config.yaml
model: "encoder-decoder audio transcriber"
train_examples: 26041
encoder_depths: [16]
encoder_stem: "single"
decoder_layers: 10
decoder_norm_position: "pre"
decoder_qk_norm: true
decoder_layer_scale_init: 0.01
decoder_cross_attention_every: 2
decoder_tie_embeddings: false
init: "xavier_uniform"
beta2: 0.999
shampoo_beta: 0.999
eps: 1e-08
batch_size: 64
Rows from block 3 of the audio encoder of a small encoder-decoder audio transcriber, named by matrix and row number. Rows with one number belong to one channel. Each number is 200 + 40 x the weight over its row's rms, rounded and kept within 0 to 999. All counts start at 0.
After each channel's rows are labels from the 100 clips, of 14976, where the channel reaches its largest size: "loudest band" is the band of the loudest frequency at the time of the peak. Only what is clearly more common there than usual is listed. The data: short read English sentences (LibriTTS-R).
# filt: filter width-3 conv, dilation 8 (encoder.blocks.3.filt.weight, 128x128x3, each kernel summed), inputs 0-127
# gate: gate width-3 conv, dilation 8 (encoder.blocks.3.gate.weight, 128x128x3, each kernel summed), inputs 0-127
# out: residual pointwise conv (encoder.blocks.3.out.weight, 128x128x1, transposed), outputs 0-127

filt.70,190,155,143,152,189,207,207,308,245,191,185,169,215,183,216,160,190,167,176,248,211,190,166,229,201,257,175,235,270,157,171,195,143,282,198,206,143,197,244,218,151,233,222,283,192,157,273,175,224,214,148,243,170,195,137,199,252,179,171,159,143,222,195,149,167,194,213,211,214,150,225,144,218,211,248,219,205,213,238,247,217,171,232,136,263,190,232,158,284,206,215,277,132,248,170,203,147,231,180,246,224,227,255,172,207,237,272,203,177,245,267,170,228,221,279,276,162,134,192,203,218,205,219,226,262,162,258,183
gate.70,104,264,204,209,197,248,237,217,137,247,211,199,271,272,207,192,193,230,215,180,260,197,188,222,189,228,214,222,193,217,259,117,241,196,243,191,223,208,269,210,198,170,272,173,192,265,141,157,207,215,215,227,235,177,217,262,149,149,251,224,284,172,178,188,218,238,163,185,212,225,195,214,185,121,161,224,198,173,221,252,187,198,247,123,238,259,182,170,118,227,207,213,272,162,208,218,226,295,174,210,211,209,176,211,213,90,180,217,143,182,210,230,189,263,244,185,239,227,183,143,221,204,236,274,260,230,242,255
out.70,200,215,220,234,196,274,222,122,227,179,158,162,235,219,276,304,175,134,190,272,144,209,209,173,218,208,238,147,269,209,232,146,174,274,206,186,221,165,213,156,215,199,149,168,180,292,177,233,162,252,203,212,249,211,214,187,267,158,141,210,215,166,193,206,193,198,251,222,170,175,213,212,233,199,141,220,240,186,202,164,217,185,110,246,153,248,200,234,208,203,206,148,276,254,178,241,202,204,190,241,157,201,172,242,198,168,310,193,146,234,236,236,174,166,218,208,132,153,155,245,230,234,198,115,249,177,237,157
loudest band: 250 to 500 Hz

filt.90,227,233,256,180,119,196,204,162,184,160,189,133,152,182,210,202,236,193,238,205,269,164,225,136,193,179,246,175,180,246,151,190,181,233,138,173,191,178,178,224,219,241,213,188,170,201,190,254,143,238,147,207,202,190,242,238,197,183,167,291,243,188,161,299,237,232,167,163,226,165,147,234,225,236,134,161,200,167,152,231,209,167,210,273,95,186,294,163,213,231,217,241,265,191,167,149,163,149,157,156,135,195,172,168,198,199,178,177,293,127,229,169,211,232,209,248,231,230,208,216,261,177,214,137,266,221,175,176
gate.90,136,266,204,206,140,228,188,218,225,219,300,197,204,197,153,199,212,237,191,225,231,246,244,198,129,99,218,149,166,257,257,205,279,229,176,217,152,214,145,190,236,162,197,222,208,196,236,216,171,230,252,179,213,165,227,177,207,215,210,159,211,188,220,203,234,201,162,205,185,201,212,177,173,155,152,218,223,169,206,180,188,191,221,145,179,235,165,220,186,174,141,283,214,102,210,127,268,193,234,185,158,173,145,258,263,160,231,290,163,190,279,258,219,211,190,170,223,125,246,265,207,289,187,179,160,172,274,234
out.90,217,264,236,221,247,243,223,171,225,225,233,227,127,215,215,203,227,252,137,189,273,175,201,205,204,223,160,214,203,184,156,186,170,157,286,180,136,120,268,160,156,222,237,214,195,272,203,228,198,193,196,151,195,203,201,169,206,227,185,230,186,198,206,248,173,302,171,131,163,177,207,192,272,288,220,230,240,243,147,178,205,163,209,298,198,186,238,116,183,262,186,208,223,212,182,189,214,212,173,168,198,135,214,218,255,225,239,204,215,221,254,186,184,249,189,294,211,210,179,231,106,158,193,234,240,152,271,122
loudest band: 2000 to 4000 Hz

filt.118,210,122,165,223,214,213,231,226,180,232,241,201,262,279,246,160,241,150,195,181,232,177,208,93,157,179,188,242,193,178,284,256,208,209,183,129,226,232,203,179,196,177,168,203,233,226,194,241,230,183,237,235,138,197,195,146,213,242,147,208,302,208,223,208,141,191,169,234,206,181,133,182,163,192,253,224,161,265,290,176,149,175,206,98,253,225,250,214,114,212,182,218,195,280,210,152,192,202,181,243,240,177,218,237,230,218,199,250,143,124,238,212,220,193,118,250,200,169,198,216,268,241,225,216,186,192,184,203
gate.118,237,163,198,193,198,180,180,161,238,187,126,209,163,169,257,245,191,160,284,187,154,159,221,222,224,226,217,182,101,200,212,210,239,221,121,210,235,170,221,238,218,172,171,235,169,255,139,183,195,208,151,201,205,208,148,227,165,146,144,171,147,193,111,232,156,218,176,228,204,193,197,152,221,200,235,226,205,241,227,189,218,118,227,229,281,250,177,164,286,204,143,198,184,185,224,198,144,200,233,229,230,234,197,253,182,253,206,191,188,167,167,157,216,252,274,171,270,154,199,158,301,136,171,229,300,263,203,248
out.118,118,232,254,175,231,210,162,112,258,60,160,287,236,309,180,225,251,213,196,253,226,193,276,204,168,184,261,207,268,192,250,178,137,156,222,195,176,126,246,207,216,174,194,208,149,198,195,171,199,195,235,204,245,204,223,183,188,193,229,145,190,212,247,136,208,177,247,183,229,253,194,212,150,206,240,193,236,157,158,181,178,166,201,245,181,188,201,215,208,201,243,186,191,242,188,235,229,210,232,239,203,263,199,133,200,230,162,201,196,254,166,189,169,128,200,146,223,229,127,210,196,239,161,132,227,124,258,202
loudest band: 4000 to 8000 Hz

filt.30,199,172,178,175,183,254,168,292,203,223,239,155,269,160,232,198,214,194,138,158,167,218,237,148,216,194,169,245,203,193,210,220,163,231,216,165,209,230,172,181,189,197,151,263,231,244,212,165,279,268,191,154,263,136,194,231,271,251,164,207,166,304,211,167,243,189,136,227,189,163,231,145,230,176,129,184,186,238,182,199,175,138,178,183,240,184,244,146,200,253,160,119,176,184,142,190,260,245,149,148,135,148,203,217,154,226,205,276,224,249,208,230,243,222,213,205,181,146,264,163,185,185,243,251,129,225,238,179
gate.30,123,154,166,171,211,159,219,226,217,259,249,184,140,233,208,201,218,267,170,238,182,193,177,174,169,189,210,199,196,193,219,256,151,229,255,183,189,185,335,213,189,145,273,170,209,221,220,221,221,219,164,159,262,187,178,186,212,270,239,276,175,148,214,224,212,189,151,169,208,158,239,174,244,262,207,208,219,169,198,193,134,183,267,182,182,281,175,202,261,252,273,176,174,177,263,182,179,170,205,178,258,223,129,112,227,211,185,236,152,182,245,218,191,246,280,224,206,264,256,161,247,162,214,255,195,220,204,275
out.30,157,204,252,245,116,163,196,105,230,202,257,201,154,188,157,187,228,178,199,145,193,207,173,166,199,176,138,133,246,219,223,141,205,192,273,177,170,152,206,237,268,185,196,206,225,235,178,250,243,185,182,141,235,169,210,168,226,183,95,194,256,184,176,174,201,289,125,183,186,209,184,243,218,234,264,245,134,181,225,100,259,206,164,239,253,182,118,297,225,167,174,195,174,280,213,224,209,208,201,194,216,263,218,182,154,212,184,204,210,208,149,207,162,267,164,219,200,138,157,186,221,167,155,166,199,217,177,199
loudest band: 250 to 500 Hz

filt.124,119,177,162,238,242,183,274,188,205,248,174,286,203,288,253,195,240,200,235,160,222,246,222,202,198,208,170,235,275,222,211,234,191,233,191,183,219,148,144,195,177,260,149,248,189,249,283,206,203,177,211,215,198,242,199,193,254,210,137,275,229,226,213,217,151,233,231,265,158,178,164,205,177,184,151,195,181,230,170,196,256,179,145,304,250,243,220,242,190,197,179,184,281,179,249,142,269,110,154,232,266,231,254,156,209,251,166,245,219,245,200,236,154,229,199,221,148,182,184,273,166,181,230,205,193,184,196,208
gate.124,204,273,201,233,180,159,194,173,195,203,197,230,256,164,235,176,241,196,122,207,85,197,179,179,204,189,183,230,178,270,144,150,168,273,160,235,187,140,197,300,200,214,84,201,246,153,202,176,208,288,136,260,221,131,182,159,185,171,214,174,244,235,206,234,186,244,202,236,205,222,202,200,110,196,194,235,247,183,252,197,172,160,180,188,168,171,218,202,177,222,203,247,194,144,243,235,159,237,225,261,159,240,283,199,176,160,158,148,187,144,240,198,165,192,186,242,213,198,162,229,278,208,179,256,249,231,199,250
out.124,235,286,179,203,137,188,172,200,153,225,143,211,255,314,186,158,178,189,166,227,175,148,140,253,144,217,222,241,279,224,145,264,225,303,172,153,168,287,220,266,214,188,203,219,176,183,165,235,148,223,195,182,199,171,186,161,225,214,205,160,184,219,235,194,206,181,185,142,228,192,159,191,200,262,211,249,205,173,210,147,217,218,198,261,211,272,160,294,130,190,229,160,198,297,213,127,196,121,196,216,239,236,205,244,233,180,175,220,175,221,187,201,187,156,169,203,145,204,218,163,132,153,208,173,239,233,220,184
loudest band: 500 to 1000 Hz

filt.27,160,180,196,242,212,201,268,228,190,227,137,196,154,311,200,242,176,181,221,200,169,242,212,232,153,175,198,209,204,187,191,269,188,140,269,214,149,177,211,191,119,178,154,147,254,264,224,315,284,100,258,232,209,232,198,207,228,269,211,200,192,205,176,174,176,262,164,198,187,266,190,173,164,229,183,152,246,180,251,181,221,131,224,162,178,184,173,199,205,217,205,232,252,274,207,231,152,174,257,143,163,201,255,209,144,194,227,204,131,209,163,185,191,188,165,115,212,271,191,221,206,219,217,236,134,220,202,220
gate.27,151,154,162,171,146,152,234,197,177,175,312,195,199,166,142,200,196,209,183,209,218,230,230,185,256,221,210,215,187,199,183,180,279,203,155,203,254,307,215,204,261,220,255,246,195,201,256,243,172,243,164,217,178,200,214,220,191,180,124,191,155,213,143,225,167,215,181,197,190,255,223,140,136,191,213,179,223,156,153,256,215,150,254,198,247,184,138,237,202,155,216,202,262,162,284,120,229,281,109,211,241,125,125,192,230,203,182,168,252,163,152,197,197,209,194,162,158,222,166,195,212,174,238,270,168,136,184,213
out.27,121,201,193,185,171,165,206,205,190,169,173,215,200,168,214,253,137,162,209,289,205,156,182,190,211,199,196,203,201,173,260,222,202,249,183,188,161,212,180,197,277,215,181,173,237,171,215,307,187,235,133,206,116,120,186,201,225,285,175,210,194,282,162,152,179,195,232,152,189,203,227,218,111,149,185,185,206,223,205,236,134,157,143,224,176,132,212,168,186,193,254,192,185,199,204,132,189,205,221,144,173,167,150,216,280,244,134,227,136,243,204,174,221,263,183,168,187,218,268,171,176,262,194,285,198,287,245,236
loudest band: 500 to 1000 Hz

filt.29,232,223,231,174,249,216,206,249,173,150,196,183,201,187,199,233,210,202,119,184,279,205,247,170,234,192,202,196,243,299,200,262,245,193,237,222,168,216,168,215,184,206,182,86,175,249,190,257,142,163,272,161,231,184,232,278,196,142,256,186,232,168,177,193,212,159,184,228,229,155,152,218,190,238,149,185,167,198,184,266,211,244,190,235,216,203,155,177,200,250,222,178,119,218,123,201,243,126,266,190,85,170,186,209,191,214,189,206,245,248,213,188,270,222,213,112,140,229,178,206,228,194,169,259,176,246,211,133
gate.29,233,288,249,212,127,153,161,206,159,188,206,220,192,126,156,226,170,236,258,199,261,146,196,210,177,215,219,191,200,174,238,151,138,247,202,158,158,211,250,204,237,116,173,177,162,157,173,185,270,215,203,192,157,153,175,202,175,150,150,212,268,203,182,197,196,232,185,170,264,227,243,216,266,268,247,192,266,227,201,207,210,237,174,179,230,192,223,173,198,220,283,215,205,219,224,174,210,253,175,215,197,195,243,209,192,235,200,179,185,120,170,97,238,241,221,258,252,93,283,207,213,228,162,175,240,227,233,297
out.29,201,246,239,207,194,248,191,209,178,202,281,159,208,137,180,183,228,197,153,194,186,240,241,205,214,147,138,120,176,134,146,203,148,179,237,157,166,223,169,175,240,175,280,113,270,142,215,222,166,253,230,152,229,178,231,173,215,224,217,98,248,209,142,178,249,217,204,213,235,136,196,267,251,214,203,179,212,207,191,234,173,257,237,248,160,218,318,209,244,210,188,224,211,220,196,160,179,178,138,204,171,218,264,238,220,159,203,239,190,186,148,219,223,146,262,149,207,149,121,187,256,262,198,142,221,215,206,225
loudest band: 250 to 500 Hz

filt.0,154,230,162,234,237,135,258,327,204,241,173,259,141,275,141,91,191,185,208,173,198,159,220,197,144,254,197,170,223,174,243,90,160,187,201,220,163,261,269,198,195,201,234,178,251,227,258,178,220,221,175,177,166,197,209,212,147,216,234,234,204,241,239,193,168,216,116,190,159,237,307,206,170,195,154,174,247,138,195,168,239,221,198,216,149,280,245,153,250,208,259,233,255,178,192,184,182,233,229,200,214,210,185,220,202,174,189,231,219,199,166,157,171,204,184,191,230,231,138,209,164,240,210,260,201,230,153,191
gate.0,137,216,203,196,184,210,155,197,258,242,152,261,244,170,205,174,205,185,174,226,94,177,241,214,215,149,126,166,201,163,159,199,220,236,196,188,246,265,187,166,221,236,203,189,199,294,220,183,222,208,204,203,181,166,259,187,234,203,245,277,196,261,198,231,195,266,170,165,183,195,185,155,158,227,152,104,259,234,240,125,129,247,157,67,209,216,187,190,196,241,173,180,239,182,232,182,212,231,209,136,215,227,218,145,160,249,223,208,172,230,193,237,153,152,199,144,190,226,251,152,165,186,181,145,125,125,196,196
out.0,211,218,161,270,206,179,171,197,159,213,223,205,177,219,214,126,157,212,176,167,182,268,211,186,270,187,238,155,260,267,158,187,187,151,179,170,180,203,199,272,178,187,217,210,259,265,179,151,178,176,265,152,263,221,153,164,217,235,231,236,216,164,123,169,227,199,226,263,235,215,180,171,229,166,201,184,301,188,145,211,124,213,144,248,140,238,124,174,156,157,171,110,238,181,146,204,234,212,161,194,236,166,182,180,191,201,190,163,157,95,221,174,195,255,212,273,268,184,180,189,191,211,165,262,234,263,190,170
loudest band: 4000 to 8000 Hz

filt.50,210,170,227,141,225,227,211,163,216,211,177,221,123,201,221,208,273,199,216,114,247,182,227,226,153,219,152,166,177,169,150,321,244,187,148,251,252,177,186,242,194,239,244,183,180,230,182,183,163,160,250,232,279,197,259,217,194,223,183,158,248,253,192,259,182,197,182,196,293,136,236,110,173,167,186,204,215,151,226,263,204,219,226,129,176,243,108,143,218,275,240,153,175,231,189,152,197,137,185,159,173,182,166,175,218,246,261,158,133,211,239,174,137,193,205,186,195,186,216,204,248,228,215,196,195,176,159,244
gate.50,201,187,183,228,245,241,198,220,186,176,270,155,206,115,221,171,168,197,207,176,201,246,246,200,234,243,268,240,187,148,150,216,168,243,195,210,136,219,134,138,246,228,206,202,171,180,242,221,270,134,204,151,177,168,222,219,192,202,302,197,168,187,256,136,192,165,159,199,183,215,239,149,222,183,239,250,253,222,286,253,154,144,140,233,231,175,140,187,262,243,175,224,200,123,202,218,183,302,126,208,230,173,240,239,188,238,142,242,195,190,160,212,192,182,197,249,247,165,293,198,166,215,183,208,179,270,156,191
out.50,260,220,221,151,251,210,235,243,190,205,190,289,222,159,300,170,195,181,196,214,181,215,197,191,202,203,223,184,273,199,198,204,187,280,190,198,146,217,167,134,179,213,202,254,121,179,188,193,292,108,246,261,196,283,245,163,229,228,284,199,260,237,164,225,196,224,187,281,285,220,225,219,127,194,133,196,250,143,165,243,204,171,193,110,186,137,215,214,226,170,222,230,212,221,147,265,181,189,225,242,233,208,251,202,197,125,211,179,197,175,195,146,209,147,223,196,189,195,226,226,154,158,228,163,198,231,214,238
loudest band: 2000 to 4000 Hz; 4000 to 8000 Hz

filt.105,211,232,146,214,210,220,200,218,153,226,208,256,205,174,154,230,132,193,264,239,149,175,226,116,177,163,210,224,150,263,229,203,129,215,146,248,167,145,254,199,261,181,164,160,187,143,198,124,148,177,175,184,181,213,214,189,198,135,307,136,131,160,208,251,217,243,142,134,180,173,211,167,194,269,118,173,201,187,263,151,118,198,206,220,194,240,238,199,107,192,210,207,180,193,239,192,226,192,177,190,169,156,219,177,250,196,243,195,175,215,275,125,169,174,136,230,177,237,220,178,189,233,167,160,201,191,227,257
gate.105,251,238,253,183,197,139,219,177,180,212,174,179,155,221,127,201,204,154,281,239,234,245,182,179,124,198,146,181,250,202,211,189,150,263,206,209,142,270,265,173,222,250,187,263,171,235,214,201,160,206,167,150,206,223,254,172,159,235,147,271,233,202,194,176,108,160,224,224,217,178,226,209,175,196,252,207,225,240,215,188,190,178,163,234,203,117,288,231,161,208,185,232,247,139,217,252,157,193,207,220,214,297,249,180,241,183,247,205,168,120,206,235,194,207,250,137,277,208,263,152,205,223,175,123,178,162,243,213
out.105,185,244,130,160,213,209,107,195,204,137,231,247,147,175,172,240,185,163,197,189,243,264,159,192,208,184,129,170,190,186,208,201,196,195,194,218,174,260,183,150,234,165,252,158,200,212,233,142,207,254,186,107,219,187,177,186,194,202,196,171,168,95,232,202,172,114,140,182,251,165,313,185,254,204,188,171,180,160,207,173,196,151,168,155,264,135,205,217,166,230,119,133,163,163,177,215,162,241,205,152,159,189,267,244,208,219,285,171,229,164,268,163,189,134,137,221,191,184,241,173,223,240,189,202,180,225,203,173
loudest band: 500 to 1000 Hz

filt.92,201,226,219,75,262,172,175,201,213,144,153,161,205,173,287,168,269,202,80,211,190,160,202,215,190,254,189,193,172,248,199,186,150,244,160,196,241,269,204,218,252,225,180,171,227,294,199,159,262,197,125,232,198,196,179,193,177,217,218,118,238,249,248,201,234,165,156,215,171,229,217,232,170,229,223,266,212,170,244,151,237,229,172,77,157,229,141,201,221,196,186,167,193,267,208,189,199,222,127,176,179,197,190,228,204,175,186,217,216,148,129,161,175,174,159,151,204,240,219,209,204,255,168,194,236,224,245,232
gate.92,211,209,262,173,166,249,173,189,169,239,213,205,130,223,256,246,202,183,168,269,125,165,220,236,205,154,221,223,211,279,138,196,169,181,133,215,242,238,139,182,180,221,226,94,210,219,132,220,108,250,198,177,239,193,176,177,189,187,121,230,222,233,197,184,191,215,195,197,182,201,230,183,197,204,186,207,240,178,201,208,158,184,193,270,232,214,235,243,232,207,234,169,180,68,232,249,201,211,251,87,251,205,205,197,227,208,181,124,268,133,141,242,138,172,244,194,223,201,193,234,151,211,233,163,275,227,201,177
out.92,219,190,231,263,241,264,164,216,301,247,171,113,222,282,232,223,205,139,231,179,179,216,205,189,274,204,169,183,209,237,206,175,231,168,216,194,215,203,199,122,201,200,250,198,245,232,168,147,102,159,261,216,205,213,161,208,184,177,134,153,250,233,203,115,160,223,218,178,269,183,235,204,122,248,215,155,213,188,181,169,167,213,181,155,268,285,133,239,203,234,152,193,167,183,268,192,235,174,175,173,191,123,225,174,231,177,173,203,155,142,282,187,198,190,208,249,203,221,174,149,228,222,210,183,164,127,204,245
loudest band: 250 to 500 Hz; 500 to 1000 Hz

filt.18,282,206,210,214,205,253,180,224,180,203,207,147,253,151,188,154,213,183,236,174,196,183,159,271,237,252,165,188,174,190,156,192,255,192,201,204,196,299,200,286,264,128,193,213,234,142,221,268,170,166,179,128,210,226,220,207,237,179,222,192,190,172,125,196,248,187,154,175,188,244,157,174,211,223,215,199,234,216,224,218,135,305,242,227,202,215,125,182,170,223,243,216,200,173,193,241,308,251,184,205,183,198,158,126,218,220,166,221,162,270,230,139,159,169,240,200,248,207,210,79,172,218,152,232,216,234,245,169
gate.18,143,200,190,146,204,194,168,195,216,226,184,121,206,269,189,193,203,240,219,235,94,169,233,204,182,234,224,239,170,241,224,221,171,247,190,163,211,189,152,234,202,205,158,334,218,178,191,64,241,268,176,208,197,198,163,148,210,210,179,201,198,192,148,242,240,201,161,218,179,241,198,182,142,267,273,232,188,260,248,160,162,190,191,145,193,159,238,259,193,150,185,231,193,233,246,236,205,205,151,189,233,216,152,171,218,211,199,200,197,174,166,218,177,163,183,273,247,142,190,165,161,231,236,91,234,178,105,203
out.18,202,192,198,144,180,199,151,228,203,111,240,155,148,160,191,210,201,196,180,166,194,193,158,219,160,216,250,211,173,190,164,161,132,158,275,189,199,223,152,140,228,238,238,213,219,214,116,213,162,294,200,147,229,223,213,285,171,184,235,71,209,195,205,187,235,205,235,263,176,168,215,195,195,179,202,215,147,230,285,204,149,228,198,232,191,140,218,229,268,275,192,238,199,232,173,196,241,186,241,207,196,276,201,141,186,170,283,201,203,146,162,219,199,177,254,120,161,207,211,164,258,262,212,251,160,264,178,157
loudest band: 250 to 500 Hz

filt.96,139,189,206,170,253,195,128,177,183,196,156,228,275,222,176,229,204,218,159,140,174,202,246,216,244,171,215,173,209,207,182,255,101,168,275,263,218,215,179,231,246,220,157,266,219,221,235,253,169,197,179,200,238,229,152,177,203,223,286,174,124,243,142,134,254,223,224,196,216,232,221,103,213,253,254,189,222,164,202,207,150,116,193,172,239,206,180,271,175,177,164,223,162,199,180,222,112,199,203,225,203,186,224,223,212,162,243,166,144,139,216,170,192,201,204,280,155,146,197,169,302,184,229,207,204,230,125,205
gate.96,249,229,246,241,210,172,184,186,113,167,153,274,176,178,179,170,249,307,246,176,159,226,250,195,295,180,236,212,147,258,203,206,251,214,186,186,296,200,168,237,193,269,166,203,173,191,187,240,138,256,220,224,242,227,151,159,231,186,123,199,198,251,162,153,209,242,201,150,189,204,224,208,210,214,199,204,197,247,186,177,173,127,181,295,180,229,177,206,214,193,229,184,161,119,250,206,224,207,140,135,174,217,196,116,256,274,221,185,243,168,291,196,178,219,190,193,224,187,218,196,137,142,216,219,172,206,172,244
out.96,246,126,167,189,188,152,239,223,217,177,224,176,236,188,110,210,251,206,219,95,214,273,122,154,233,190,209,194,295,244,234,196,113,160,165,220,174,229,219,212,272,171,274,225,191,186,178,162,196,210,259,191,208,233,205,210,262,189,216,208,206,139,158,183,169,156,215,203,195,237,212,206,184,212,212,174,123,177,189,121,194,212,177,200,268,209,256,260,254,261,231,283,205,208,229,185,184,223,196,192,205,166,227,207,186,218,186,195,154,127,278,212,300,176,167,210,154,247,101,216,196,134,169,225,225,199,190,215
loudest band: 250 to 500 Hz

filt.66,306,169,296,151,232,179,210,158,210,171,213,224,187,214,192,258,193,217,214,260,208,239,241,218,156,232,164,214,136,152,222,227,173,167,176,187,157,241,193,152,154,210,219,192,158,205,189,212,92,214,145,137,236,182,169,247,263,180,244,156,146,238,180,180,196,237,114,256,194,161,301,172,130,223,148,200,197,180,214,191,228,178,227,161,237,133,218,239,211,153,184,182,213,218,125,195,211,236,292,209,219,129,268,234,271,189,241,234,215,245,256,185,195,243,211,202,196,252,161,229,201,218,195,221,275,201,195,214
gate.66,151,214,184,185,220,193,217,221,226,192,238,244,153,210,149,140,163,245,215,188,178,239,159,172,260,235,150,184,198,210,179,211,134,183,199,141,251,161,202,200,186,233,241,250,191,239,196,181,100,184,198,215,217,181,196,182,183,161,202,245,250,170,235,180,130,203,232,220,160,109,173,236,251,212,179,181,218,115,241,204,308,164,145,194,180,248,158,166,215,241,317,209,187,207,254,188,147,179,204,235,238,164,160,199,205,218,175,168,179,230,144,223,250,221,183,146,242,293,135,209,174,165,254,203,322,204,187,257
out.66,207,176,240,141,165,208,194,201,229,222,160,172,119,165,186,163,222,190,253,200,155,177,157,196,237,196,196,305,209,293,183,216,210,223,170,240,152,190,176,113,134,189,151,226,243,231,140,236,205,235,144,149,187,232,203,212,96,77,135,180,164,161,190,168,157,176,195,135,173,150,194,157,226,219,195,208,166,192,213,166,177,214,184,235,217,249,228,197,197,213,221,222,250,194,180,271,160,90,247,173,232,190,266,164,200,193,174,150,178,224,185,201,233,190,219,238,202,260,149,195,214,182,177,143,265,164,126,172
loudest band: 250 to 500 Hz

filt.32,182,164,176,191,141,230,207,174,255,184,253,219,200,194,231,176,169,210,174,174,231,171,165,153,201,195,216,183,236,217,272,95,146,225,148,145,286,107,226,210,219,184,218,157,146,234,142,137,168,264,204,201,171,201,165,237,201,158,253,292,263,122,252,119,159,218,210,223,253,190,246,220,156,216,206,243,162,164,218,276,233,230,214,217,174,189,151,159,196,238,231,160,161,170,254,193,260,193,191,146,182,198,150,159,149,163,177,218,187,204,153,135,192,233,210,150,159,206,188,195,235,256,246,145,234,196,156,138
gate.32,280,143,230,116,174,274,159,166,200,174,231,279,202,209,179,212,191,297,196,202,175,246,218,261,223,234,162,190,202,151,194,190,167,185,195,209,172,145,291,191,187,209,215,216,209,176,181,160,158,229,223,252,207,190,143,174,196,164,143,165,219,189,154,221,153,226,150,236,247,228,190,160,136,166,224,208,228,305,205,183,246,183,241,154,246,244,259,202,166,200,211,224,160,255,224,184,179,247,208,203,174,226,224,202,252,283,230,178,278,198,286,242,141,246,176,272,191,194,96,217,228,179,211,191,251,249,214,164
out.32,248,138,169,252,134,205,119,172,201,173,252,209,138,168,204,226,186,187,207,278,186,185,219,232,181,231,167,179,59,170,194,221,192,221,242,201,219,226,148,137,150,176,161,138,223,136,220,168,193,198,145,211,188,207,218,218,227,187,136,139,183,233,152,125,248,170,227,190,266,144,269,175,207,170,174,197,167,161,221,229,250,134,215,108,126,200,248,195,171,205,253,152,176,257,195,219,193,189,177,224,173,225,164,163,181,192,279,165,170,156,203,176,109,233,197,141,214,216,226,192,135,195,204,225,234,173,162,192
loudest band: 4000 to 8000 Hz

filt.51,169,119,188,184,168,154,144,229,239,155,204,212,217,189,169,202,244,230,158,147,196,152,273,159,268,227,171,244,153,219,122,203,183,267,126,280,180,185,182,172,255,199,245,283,148,258,173,148,141,135,206,180,234,156,242,179,138,129,274,237,234,164,256,213,194,182,180,138,279,183,237,203,168,229,235,190,163,257,176,245,151,195,144,194,145,240,216,159,133,172,199,184,190,163,201,199,157,188,223,229,220,190,186,259,196,187,209,234,251,246,228,250,292,171,211,225,190,173,163,203,189,178,151,194,157,200,181,209
gate.51,163,255,205,270,215,160,208,237,162,223,126,176,200,179,178,221,218,251,163,192,240,218,209,169,226,133,199,154,170,210,256,230,177,191,200,230,230,148,214,209,259,176,209,198,174,135,180,156,248,179,149,269,180,173,189,139,187,223,186,113,255,145,67,175,218,170,169,273,217,249,201,149,181,218,264,212,220,203,184,207,202,173,219,201,186,212,300,148,175,235,216,234,169,102,289,149,198,184,170,282,186,169,138,138,250,175,165,186,167,178,216,237,256,195,182,252,200,190,227,176,176,177,230,233,216,180,265,244
out.51,229,176,182,203,204,160,240,186,228,202,247,274,207,137,136,166,151,211,245,259,142,210,135,222,276,189,165,203,187,220,159,198,234,183,172,182,205,201,270,180,246,186,220,214,237,276,106,214,202,267,212,60,229,161,153,153,193,141,178,132,273,182,237,165,208,234,196,116,249,171,234,223,196,214,204,197,187,190,228,171,211,174,231,200,158,204,196,205,175,242,264,155,156,230,229,232,212,165,234,182,236,156,179,166,242,275,228,171,156,246,209,223,80,186,208,164,182,212,168,244,196,234,180,193,237,212,257,248
loudest band: 500 to 1000 Hz

filt.85,245,134,272,234,183,184,194,189,188,229,100,183,206,179,190,234,229,185,192,140,199,262,217,152,194,204,227,215,245,302,195,162,280,239,226,229,200,198,182,209,171,190,156,240,178,196,191,232,191,235,149,161,159,133,184,193,227,204,157,198,182,154,174,265,184,214,203,244,169,254,205,137,98,301,162,241,144,271,164,262,164,189,219,135,293,198,177,248,153,195,161,211,214,247,164,205,241,233,243,232,213,200,163,199,161,151,193,211,212,228,165,197,184,214,183,122,151,233,193,164,166,149,146,223,145,173,226,273
gate.85,180,153,148,173,167,211,179,164,229,194,188,195,185,230,184,201,183,193,248,154,144,258,287,176,175,216,158,182,269,193,205,219,251,165,259,201,210,145,183,202,251,220,146,150,198,244,194,198,181,250,246,203,216,155,199,198,205,206,254,241,180,181,178,255,234,178,181,172,224,99,167,209,226,154,234,154,246,295,129,135,248,213,286,205,246,212,158,180,225,204,242,200,247,140,240,172,103,118,160,137,232,171,218,207,132,216,251,173,193,238,205,242,166,199,225,202,264,255,151,248,195,143,128,246,151,212,212,193
out.85,245,224,274,230,232,228,280,179,281,123,208,174,160,210,230,160,238,169,163,261,130,207,230,194,249,268,136,235,189,215,118,221,178,180,128,275,153,200,179,203,270,212,218,227,187,230,230,236,222,225,176,160,151,147,118,244,226,168,129,157,223,211,229,238,172,292,224,158,189,223,126,208,208,204,153,226,233,213,196,248,225,229,155,219,117,207,244,286,183,174,221,192,251,194,230,187,185,213,215,166,223,232,212,187,190,214,215,194,178,180,235,215,294,233,180,139,231,238,219,169,256,233,224,232,203,217,263,205
loudest band: 500 to 1000 Hz